{
  "model": "image super-resolution model",
  "crop_scale_min": 0.7,
  "horizontal_flip": true,
  "task": "super_resolution",
  "loss": "l1",
  "norm": "batchnorm",
  "activation": "silu",
  "pixel_unshuffle": 2,
  "widths": [96, 192, 384],
  "beta2": 0.95,
  "beta1": 0.9,
  "max_precond_dim": 1024,
  "one_sided": false,
  "adamw_lr_other_params": 0.0019,
  "adamw_weight_decay_other_params": 0
}
Rows from block 2 of a small image super-resolution model, named by matrix and row number. Rows with one number belong to one channel. Each number is 500 + 50 x the weight over its row's rms, rounded and kept within 0 to 999. All counts start at 0. Numbers have three digits each. After the name is the row's rms in percent of the matrix's.
After each channel's rows are labels from the 100 images, of 14976, where the channel reaches its highest value: "patch colour" is the nearest of a few named colours to the mean colour under the peak. Only what is clearly more common there than usual is listed. The data: photos of plants and fungi (iNaturalist). In brackets: how many of the 100.
# convs0: first 3x3 conv (model.mid.0.convs.0.weight, 384x384x3x3, each kernel summed), inputs 0-191
# convs1: second 3x3 conv (model.mid.0.convs.1.weight, 384x384x3x3, transposed, each kernel summed), outputs 0-191

convs0.153 113:549495517526520631499547527548477519479511493508534510553568506433543469570455514481517510492526526478581515457560566486490448484472497533554542455502544524469489551559488492527519421514492514504537485530538519493506476508485480539472512528552475466520481488497572630529513459439432470473456453498521516443544488501472464487478492515537426504385462404493489577539480478490553549523418518558504512430524493493469506574486532468531557568329314450503493559437497439568531440492540487539524522564496446492518428485505526455567479423522552511540559469418490500421586479606482490490
convs1.153 120:425498487537506496472449470571503544444475471565515529687500576519497509457514476524514505506457478491445434495392484524517479447479424427495457488580495496498544580431482508535514490511527564472466527536512521462516513515475542513538570464499450519499534442484451509531486506462555505534474544483510438563464527481528500483485520429587463473483481530407543417519448471447452497510529527474503532667495495548413480573445535590511486513494547537534425461590475481462463503482488450710499437461434566456473503524487528524532461533481416470508509539489498476534509540542410537523
patch colour: pink (29)

convs0.198 075:503506451577528538646461557522476458527433568527410536496614526555559527601543461514554560603612467472551416512449492444530464511552497512490552437475510499477481426436528429514479430557482448579483445502511449501506489540491527523556484468469422526470559447467472399421512532504539482500541465555489537475537513545417488553587539505472399502533590565482582467461467489483545489514365496492516482448467517495496479580473500625514542605496373454550536508414638462508483438525532561498527573393422584481466464529535511454405459546529492529528491459403599435471412467573457573444
convs1.198 065:433539534539544482489497593507561540451543499500483455475484582581523550445507509492483495525525485442488573433585474461549459469501506399538531548520499547507461627455497432503501577448538510467523471515517543549488490505557525476515525377584469469552564509397439459478409519452493485487385504492500618448476505593468475451492534455444498528495492547499620466480604441484479431510565512534534444497520536539561505504557498551453552676448526474489587497479520458476463455672474478517502426567586536518462493463496533469522584458638469462560534495450491506532509476517594529542
patch colour: pink (26)

convs0.324 095:531548531471628473615494667587451606484541559460442518531464500502502491517435497463441509444515486465518484361470463427537480543559443522434488495532491491485525498521465473550494553474516522559502489478541472486527501515559505487501452449486505479527446746523487466447444487543532515496469415523496532524499483496525500506426401515539443591558481505480558534522444506512546517542479510468520495513475484486529602664506484494523569557678525429520522528518475492481505482500485408456513450498437549521627443478485496529492501481470584479487493430594486541564614394478503504485
convs1.324 086:412459459501453468563612529384523524507494575571573437516441634455474437494555473461472496466495475537503438464449469472504605545498475529475533551563561548552492392472461600405484568480485535457495527492541534469452521485446544510441490495488512486454537667536571482542596517529499542445446470502513557533531472514451509609463500526538427477537535507449405501501524438485522495479488503580494474380476457484511607576503540443461543545434453488506550495529466526574434398592461536467475572511479528530549472477496516490390445498672448545498525405627616559533493517462503512587
patch colour: pink (25)

convs0.71 069:542478515528479569433469402423587469466452522517417516442466531569528520421439559521492452542547480577524510519587477502495451490537392413441523507504498589623454654481540406559484519543537552503469510461503573540473485516645514465529465636506553397482509493556504484523531435478563465490506479558489478459498463587527471534493467486459540509521599485499414454561454553493494614532478516505509526595459454479476470483502485532475475497474486467517535556428492600510528458508488497487499543450448462524501470434431484513536502461431444526511512473521462583528511471561535470578
convs1.71 073:578553516565502507552518494407456539578513476477553535501579485595446478525564625503472524566588462508534386508561535483423481470531579524453449433411388424554533493517522552530471508411531542461460472492426432574527521458453476500455578421529541488467405464533522458528482495434423553506452552451462439495419602608556601482472592553548511468391450571512402624538504633520428532489488476508567515450537533490516482487531437469517492526514483496460432424469477458471480452491541438497508550371465488512491440546457531501559533461446479431437512514522468497528558511494479434488
patch colour: grey (81)

convs0.372 097:540512588446435494579510494578483525460494455522444525515532482571488628468501529603485561540576417575449466538462513557443447513463534548546502549544513426584464479370502566473445485487506482644518443505436521534525591604518491475458499559505498551553411540548596468455436443458475556459478569452432494547498514543390417476505427551568565474455545535448534536492418508525435580495525490505491523502470527509466491574515504504562514520418511558452511494407496475413474468595540452525490528498504565506539432471477540497493430448563535468520518440439479504509499462568493538538
convs1.372 090:456512434507506497394506551451452519542509580482459505494498549517464459519498497483504523488555509487548510478489574456565505586476505598475427583460520565580523536654489583585583576439528509448529501434481680544539469512463496484464474467476525479420446646454468439456455489532524478481523455457443476512549538548533497532516597568403486416615535537608472534538519477506516512469482488503505486438530487462526493443487444501551546530438452490552547441543520474534523370477512456486438490536462474588469560556507479497407466505485474575559513580493410470587603501452516479499
patch colour: grey (75)

convs0.107 112:545507466540496541520486546513450454521581432482452484545474517401552465462478456529513442495452522522451470466463458414460453502591467486498597523498470464581513536484529484576524452531495470502485452509422490552505477537484380501428415447484550512481430457500518614492442514607522494572535529520495406479514397423475509594435387420491487398459488490459508434521513527483402522605508505483512502480576470452571453618443457455546445437412493505492480446495518532429505559435460385503463507495505428513462544476560460464703459465478484480593550468449484484491498499512419417485
convs1.107 113:441480515519568532494489492472390524527468524545539499507497729544480529448543612528507467487499478514534537476392472490473542451557485474444569522516471504497523675486540455494523470493468555521503527504442483506510484459415492500501494542550498539456535484450448475544514475337528473453505514502541386476484602471505520494468494498474532518491465503420423525523539546513515564536531481475492490468531497491401541577548467514491611617531502510489428563582494497515507593445533427757504539519517449534487474462455497505569461493342511556599449549611495427409509480483470477507
patch colour: pink (42)

convs0.374 100:550417468515555495473476524487443416515487523507452490511598553490641465527551541513554477470541451429575510539517481501545461472569496478560498481484514508495416567458442537498426432463488514497479438536501505530490514516524522446430509481501440485465449357439296419439526564471464450518440376520496565510500504509476449512525443445415447489538556489513612514501610518476469520502546503566565515466513486505485427553498532477764492503459468497560593438468540474528500453497469414554454496415604636473582462500522477520510495461477464588475547458461539548476540506529499500603
convs1.374 103:558500475525515492462541586543441519508540506500545461472566611447484488449578559493568552485550481465457454511523450527553530554531516510522567395554507438546424481523592469462493523508488508524537455464536518527553531510469516538515494372523462468459517410436469479434450488530474537485587545438497517472427443566456580550435534550507500418446506518499654481493503417543440471587527511550480509455557509564654557438525516536764482551509461477471549513528493485480492576469445503559453493499558524427502525455534446531464536503462431518549515453518552520490550450483588567581
patch colour: pink (38)

convs0.299 092:486493476499456427681476606550464556492504581508571491506607496478569528502466547546526514471625568476539381445571497496513453490517456505512487553470524501475505468472500495469430514508499495542517528537472495515545421544481585533435584473489435502567506753466554511424401574535492453545550532464519516505568507534464557520528493566475512519496635439553546514485571525499579463554503510435519522405456526502540594528471529519472497483414601495526543478457539527521501458471520531480498528513461511536554432480529491483500527515590500557503441561610630437550534440519539630542
convs1.299 084:519444551398409474505478465517459522471529523508463496620529649470510580499461551487526478568412538473461490504514398585530447460457501597512516438613496451524502401513563455444485477488469493463551550534497534526511523547505511587520434445404479430370501657480377499481552489542577508472524491475524444491474430426431441562561486568604536589520481572435575479523462507436550570559510537511518449524515526492478529575507500395412500572468468481509594573548509532520461511435524436469446418472479469460537515515500503520410516479598490552510507450519510542473489474523362518510
patch colour: pink (35)

convs0.138 078:493478527440512513491571450604522586436547593377568558551570509511474499476550655438433603501483472566483562513490531578510558551485536498389520494544522491546456528517527408542521556498514542453542500499576481499458389469559405538588453476494574511555435430479519454513503452407450439426466425590501464532507601555565537593505504495505557529506466462545481513493513473512494579462546513437452480563375498529462423560582509522529425457466524495483488569532522553516506508507568494519532454468467484426521482449463513487451489478580496517518511498509459554357600531530501449582
convs1.138 079:467483544457509568462560556516482545593595426514620509472514507494460543480426496479496493502595456499430340460566494494590511524561451496481498459518514482411492486440478564525492454533492527545480563525512401519520510503495419513475476608515482455477478518531525475532430537510509518469463496447540511479505399516516513466495513372547522506532510554509400442510446556532555433490484548485418537520465488528543483508567458438520541587486493451383568477492478490445592433557467429477544525515485512551490452498500532540456582495481513391443546532487459549517501453525466459484
patch colour: grey (83)