A small image super-resolution model, trained from scratch.
Training: soap at rate 0.0017, batches of 128.
Data: 22605 training examples, 135.9 epochs.
Rows from block 2, named by matrix and row number. Rows with one number belong to one channel. Each number is 500 + 25 x the weight over the matrix's rms, rounded and kept within 0 to 999. All counts start at 0. Numbers have three digits each.
# convs0: first 3x3 conv (model.mid.0.convs.0.weight, 384x384x3x3), inputs 50-59, a 3x3 kernel for each
# convs1: second 3x3 conv (model.mid.0.convs.1.weight, 384x384x3x3, transposed), outputs 50-59, a 3x3 kernel for each
convs0.57:477517491520480481497516488569526486504480515454487512462493504518463503504519523484526495460472540501532457508484457482520517510550481513481478533533518505527528503488477501536471544484487496474473498472491478468490486489509473492476514504485482481526486505490496541512
convs0.58:487513498488493486494498491496521497501528494488519515495521506528522483555548528448540498465467514495462504517540523505496526504507485458513521492495507488481476462527547479500505505466464500484474525506504502509514471455437464541552496501540506523490476525507515506526
convs0.59:488502517495492481506524522503531478471519491488520459444474507467451524474483493489485506471491541486439457507523499500537515491492537525506575516467509494499508546503528476514491491518482516491501503476524493469533521486502507527511477532489510476456523479456516472485
convs0.60:500485507494519510491499477506512529508511500498489535475494507468492516476495516481542481530564531529516499525497514496504459515519468551508473496510518489508504475469483524480476507538517482502494491519504498477452479515486480496447512447506490480484501481508511489495
convs0.61:488493480526507503501525502520506497486495503529492515492494478488461466525525499469505492521518492468494514490477511524536491528510491488502492511482517500496473496500504487498570514476510518500461495481507483483478501462466484513491534532488519532515512469513506498486
convs0.62:498489493513512496462503503466485500507506496516513445549548467480488534494473490494471503518466519466486529509508510517453483500460512460460457516492494491491459471547489511525486483532476470557511516489490495492511452489565481508519507489509526487486518499474508468483
convs0.63:511512514489506500485490484487521504490489498473481503514482505510527522482505503495494469539496488490468484471506517480484505503470489543497479453525486486547535502512517559428501510493524503493475486492489512494481513494450515529485481477488512465504498478490484503543
convs0.64:487491497491488495507512497501493508501512488502511506513504483515490503490513498507504488500502497480488449505483492485490490500495482476494502501499499500480521484482527457481534505503540515536484515514512501506515484485494501553494538558496499499494502508507523492507
convs0.65:519503458531485472491510460479488515519471529500526506500505500501502438440532461516484521522510482513504434524479477536506474522543496521504482523510469499480520491578525489481499477534475472565535534550525523504525483444558533471530522467533513559519514512487488492469
convs0.66:492493506521535522496514519519475487494513519473492482496537499476492520493496527523537516568558501497581543523485510485489526489469492493493475560503500514540527486500473524458524456466496506487495515499516518539497447495468484487482530469465506487503507524495464496481
convs0.67:484492522511493525486512508462482452452517487482511507466481456447502532473476534504466505514478534492497589516516550506509481500496513496544525466532493490495481490417489519492505522484487428516483474500485479494523463487472477505453504459463513482496480466476494498469
convs0.68:508486513508513504491491497468524500484492491504478508502511470521511452509506476506519489495532509519490483457466519491519503479492491487493442514530495530560507487449491493559538497553525478490499488492520482502491536483523514513483495520526532513548507521507515517501
convs0.69:484509487471510503503516511496489508493519474476480471448478511530467497488493537500499455468487518542512524490470456515486533499504498478477498473505500532491472514537540462464483481475479495506532491463474494454467577512539513489497504525562500509527471507481502493534
convs0.70:481481484505513493503510503496486466492483483515495450483483523454504480503482493521501530506501493471506476485468531474493500488513474522500496539502444474483455538494478516472515473523444479489504477461501476496497472498493524525542510511578445433517465504521508490507
convs0.71:496504502491514489483508510504489535544500518516508506503490514526537564497530504497504488493494480490509484531518525530493526514524544524498488487488512504480493491485515519526502528459529503501470486471456506507475498494514497506519514510527462542493509502497484504486
convs1.57:471521488490486498485522521493509512503496549508534538492489503478510466521523493492487496513485515507514491483525446504476484507493507503478487473451499497474507535548510563499514489498496469511494467518507489482477532514497522510482512492469489505492470453510473514497
convs1.58:481503496481470472522505482512503509542497477509513501530516507513512499530496478510497512450518480494537541489489490492458453512500495525501483514504478483498537489552494481479559452479477508490473460488486450513530488505492491481531536524508523553509489532522503510506
convs1.59:504498505486556530480509489512510481514505508447490480496531524493522512534509509507459490482528510501477486474454483494456481478470533533508512465474515511504492491463531483473560501513480500477534484464533514473502511458498532484492463525542507495472543484484519523533
convs1.60:512460498553476532467486474502511504486524501484488523439502510453496501451527481537471477496481520499516510580511513493509467504518494531468520513454515494482479431458493440507472477474478530504464498469504511499514561480492525512502533487485479491522493501462489482484
convs1.61:494480502493574553502493514491523515507476492479509477500550542468479497510489479505480502494515492512517521503534496514469478482484442471481497514529505496523484508522494443532509517510486517517546548526559471447478508475501495524559493516462456453455545553529502487537
convs1.62:500500535479496498467487506516512457524510470549501511498497512476459510529485482483511482505484486458462493487522487494515481520486491543508484535492513480524531546493548478527528519539537494441509530496469505470480500483511478509508492523500499508460531496490451530516
convs1.63:515490496504503471526510465503508518524523510493486487489504473498508510462501499492506468512501480490480513520478501490526512466497515519520506509546491500485465491504506500535473494520500486502486465476502466497501502495539501474509512511497486484483469510538480553497
convs1.64:505504492503516496519524528494522505503518504519518499510519510525513491502508486491491518485510504488510492501475519484472519504512484493497498507475485498489480477472480478471512476478510485510523509507528504518554499492499494495522501520526481512489492509488498474492
convs1.65:483489488445487503473477467532474457462484462457494484479520462507522524526521512503544454506509507488510495497499494562474455529518455485470501478471519475500497489495496470521485451433471517469476522489449476474512482500484420514494472489476523511537524450473528463477
convs1.66:508555532510518490515475510480495466500481497524459476499486499478498479503468502514528493525530524480497520505502499478487474455476488484502515475528525492513509521561528513574470537506514493508498523504516512529525500516502504487508505526553490463501491474468484489512
convs1.67:481481485516456517491476486514493494553499505514526513497508528442468521489536488511494480479504497494503524476504498492509502493548512502476515471458475484466507455517471489523446481554507496560508537522527473522563519557484543529493527552514523460510478528495459521500
convs1.68:549513501533500515510485501527516491531485510494506498502486505515514481507493498521485481506518520511480531496511534505506550476482519479507483531527523500502520502494550453481500544498516462495538477470519478491508472491494510508493492529488462505456499521481497542479
convs1.69:544546498514541529498474487477489510507458440489454465466465523558457497494471483540522492489494497510491479519469498479497465551550526507488512555532514558531558509506496495509551438461473508502492531495515423453484462467473457479513470474466529528506476520531494505521
convs1.70:479478467514428490547522528494500516474496492513519501491502530478472494469453516486536516509547512518484533498497520497531504469489528480531498491465477471537557488498461420545492484482461473514511491535525507493519522508505493470467496547522516497487515496540462474513
convs1.71:489448501479504485490457479467505502460486485476519488491525510516514495478533519489491516498512470500545529498483519494510492508513473514501515497509514494470511491497515524501489467525523481520523478499523530513510474487506521533448531524522500473500502489483482508520