config.yaml
model: "image super-resolution model"
train_examples: 22605
image_size: 48
task: "super_resolution"
pixel_unshuffle: 2
widths: [96, 192, 384]
blocks_per_level: 1
block: "basic"
attention: false
shampoo_beta: 0.95
eps: 1e-08
precondition_frequency: 16
epochs: 135.9
warmup_steps: 480
Rows from block 3 of a small image super-resolution model, named by matrix and row number. Rows with one number belong to one channel. Each number is 500 + 25 x the weight over its row's rms, rounded and kept within 0 to 999. All counts start at 0. Numbers have three digits each.
After each channel's rows are labels from the 100 images, of 14976, where the channel reaches its highest value: "strongest on" is what is common among them. Only what is clearly more common there than usual is listed. The data: photos of plants and fungi (iNaturalist). In brackets: how many of the 100.
# convs0: first 3x3 conv (model.mid.1.convs.0.weight, 384x384x3x3, each kernel summed), inputs 55-109
# convs1: second 3x3 conv (model.mid.1.convs.1.weight, 384x384x3x3, transposed, each kernel summed), outputs 55-109

convs0.44:471483499472503500480504484465550522492438491456477518477513475527484503594488517513463541529506478477472506511541509478484516528500552493525505527508471500517454534
convs1.44:536515511488468499493494482495443481470533491511465508533518487526504521598495477506518474525510503496501507502499452468501519496525491484491520503490503501501518533
strongest on: order Caryophyllales (37); family: Cactaceae (33); text has "cactus" (26)

convs0.198:527477508486540532498502511495476503492514487514514466469484528499489481454463450515500496446477525500501559476451532513477500515530496502472519485502518533483514532
convs1.198:515535523510538491537480497502483521466505487504508534485501480455513488498518489541517499512492515478524513533482550481477508514539536485461519486517523512520484545
strongest on: class Liliopsida (27)

convs0.93:490507558491489529487516466502510469483475491488487523506519508472512482504501545497521510541500501511531500531519494472521522488506507504499495505485483517509486515
convs1.93:512441515481508489517536459504550480534485497442515513507496505505502503499468493476490494499469534510505522545517487504501513532503505510489491522507512501472451493
strongest on: class Polypodiopsida (32); text has "fern" (28); order Polypodiales (27)

convs0.34:464510512486477468491482500531513499508522511511490486496529493553495531524492479484484518467520473481517496518492524494565580499512473534506496485509471496477506492
convs1.34:467528461526494507495454458477464482500505501512489520518493520546532507521546510449502521448476501501473488493500480539449555488507488531493511520488477511528512513
strongest on: order Caryophyllales (26)

convs0.96:524464506527523562519528492482492495496484532487523514514542502547514534515513491515504487464498441454504513486513494511491493506476494520508519480514498521511475507
convs1.96:527554530460538512566489485520483474506512509527532530469480458500526521537477469515513510513491492516483497445524476508491474505461451505527520536549487522447510479
strongest on: class Polypodiopsida (37); text has "fern" (33); order Polypodiales (31)

convs0.234:487519505497508499485535501521499493507499493487507508512476497521490491503498516466561516465501511470485506476545496507505452477487443474484497584496507502523456539
convs1.234:472514512486486495475475477509528555528477497481507542456503539483497540529478501503491492544476497546519482524493494500463534497483501495528483555510496554479513514
strongest on: order Caryophyllales (28); family: Cactaceae (26)

convs0.65:486501505487489530503524503489488487498494513486476501501495514474509541499499496487507518484508514472494502496556499491512540507515499574530527509482492457524565494
convs1.65:459505469504516516523584465466523478483520524508503507471465517499484491524496506507496478548508499543463507527537500525499480505475465526483492529526495465527467488
strongest on: class Polypodiopsida (44); text has "fern" (38); order Polypodiales (36)

convs0.92:477493470482527487507490512502512510500508546509495506512482483507504501501517498500510519473505471514510436493594483504494473486512507507480534486493479463501543485
convs1.92:508512538509481490497504509498527529531461515459491491485472488527497509505499497499557482490505510526466515485470524495501490520504505498491526479477509495498486503
strongest on: order Caryophyllales (26)

convs0.42:502472508517521504501474508496464488475538493462483491518507475487473511467508508518495527477499505484521518494466512487513452501530508450496521481499469527505484495
convs1.42:497484494505517536462511528479525478481489462475517478495509495523511514465486491547561485488517487495519550434488484466496493481527536475486496501438513451497509487
strongest on: order Asparagales (33); family: Asparagaceae (33); text has "yucca" (26)

convs0.373:462494498503494513498500493467472498491499474509509497524488466473493462488514505507438553523488462508525497530472475487472520515495539475525489510506467514446498540
convs1.373:514464523458468508474479522511483495530478516512486513492489459466473484494497486499473500493490509476533548500451550487450494532479505492486525506492512520495494546
strongest on: order Asparagales (38); family: Asparagaceae (37); text has "yucca" (33)

convs0.189:459505523518512480467498526502503501513476487475488534490542489511479562487489512467520526463502477478496557475553469507565523513473500458481501482480455446516525476
convs1.189:491506490526481498517482508499507518506495497526509514555522487530545490455514503475497524470522523516548531516545507501529510469512444508477527507442489496536546515
strongest on: order Caryophyllales (25); family: Cactaceae (25)

convs0.244:472492503523499513502476489506498501492492457475507473483484503559476515499500471483495506481500518498495666495551541480489486540605519494500512660550512483502500528
convs1.244:474507474506524503517526502485472460500492506523533482528506508510491467509512508521497496477476504469490456492510466514486519482552457537494503526518508501493500482
strongest on: order Caryophyllales (29); family: Cactaceae (27)

convs0.367:502488483514475505550527526517522492515505487480500502483516513454514494474491470512517495510521532482501463480513502491501515532477504548516495541493487530545519501
convs1.367:470446501515477517525554515499513526497526504484522485453458511519485464466523517498499502486473459532526521463519538571505556506497493500498501520509441513509507530
strongest on: order Caryophyllales (32); family: Cactaceae (30)

convs0.239:512521502477488500517504510514496512494497552493511463548496517523504520502488481511519499515491521518493479496479507490484448472547528501530534540502482506493524508
convs1.239:500503496501466465432528533506486504509510535532523515454501511476459517523447514536490516548512485531502497499474501515495473497528533483509511544524464520488479548
strongest on: order Caryophyllales (29); family: Cactaceae (27)

convs0.344:555511482478538536504507510491479510494525540505516516480470477515500500492512488544574483477504509486514502485467495495484501509524511519481513593515484536532479492
convs1.344:538495531538473437466472511495500480521471514541513485504455508497486513494504535500445474534532508518533541485456512479482474546528542480460516491513476509464513544
strongest on: order Caryophyllales (27); family: Cactaceae (25)

convs0.269:494499462480487517460526502470475490503474546519506523526507478497501484496504459502514538479495500464484540518511493481495510454525484506459506579517474471533518479
convs1.269:530532492499446463466512517496503493515510524534460531519483503518491520507464507504480512517515462497506521501475500500452489481534551485502494545455488532503482524
strongest on: order Caryophyllales (25)

convs0.8:498507492503513510513504521483489518505482534497501497512489519513524508464503498531463502567514461510527503533540514493472504493522496567512492470501487471525528481
convs1.8:541470530488491497496513496481518541517507475513445539519496528530528504483497488428518474522524522530480494515460517440502499492461527472526513509515509510486485515
strongest on: class Polypodiopsida (33); text has "fern" (30)

convs0.334:525550513490478480501492505476494509498474488473516483513484514494506497548495462514512483552484499507473532489457484524493463468507514463495469475476485512502455477
convs1.334:454529476472469490496481482532455485526484471514471497484488498466472502543457510518508484495487525465493482500481503470479492501485530510492552537497506498503549542
strongest on: order Caryophyllales (27); family: Cactaceae (25)

convs0.49:544484507470491520480482486491516502507517518533497510489543535463473524495499544487555548411530461467537514505478475504508518468470498520460501514504529508544524468
convs1.49:537466498502477468463527506513468513548531498442524501466475534535511520482465550506463532456512491460537500481512483487438476481546514526505485512492478512488483462
strongest on: class Liliopsida (27)

convs0.75:527534492476471512482465470503485474499577502515516506507527495505490506506520492472506487456487544521485466493490455514480512472517493475510503578502467492498478493
convs1.75:496534525521484501463467546507500547514504500536509504474489499488507505512489515511491465497508493539516539511464553501504530496526561492503499523479489540547481516
strongest on: order Caryophyllales (29); family: Cactaceae (27)

convs0.3:526480495481489466486505485488494499492486489499499486479521504544507491491494524516554511488497479494501528481495525474519514517522524508472474549500511502481549494
convs1.3:513523488453490494554522472519542524466501518485451512475512527524448498474501501511481493504518490475496516529512493494501486473512508540464467460560520501478515462
strongest on: class Polypodiopsida (52); text has "fern" (46); order Polypodiales (43)

convs0.39:527491520498503515499552499518511509484532514516473539475540486470522529544493543495525537460514517481520481502481527539487479480524560505503468481492528540508473480
convs1.39:493462510455501500518515485498490480475484509473495514540515490494509486537490502441519543481516480456491479495493485498513481470535466528490481484482498474484461488
strongest on: class Polypodiopsida (26)

convs0.199:515490519542493507509493497494487484491483557531497485518509526531491526514519510507463517487480513467536494522544494501483537514517468540480489494491526419550527485
convs1.199:486506517523496475498513536437476501486482455524518497507438481489489512514510547423444511531515539502517537511508476477478489522456484492495539488521483522467483506
strongest on: class Polypodiopsida (50); text has "fern" (44); order Polypodiales (39)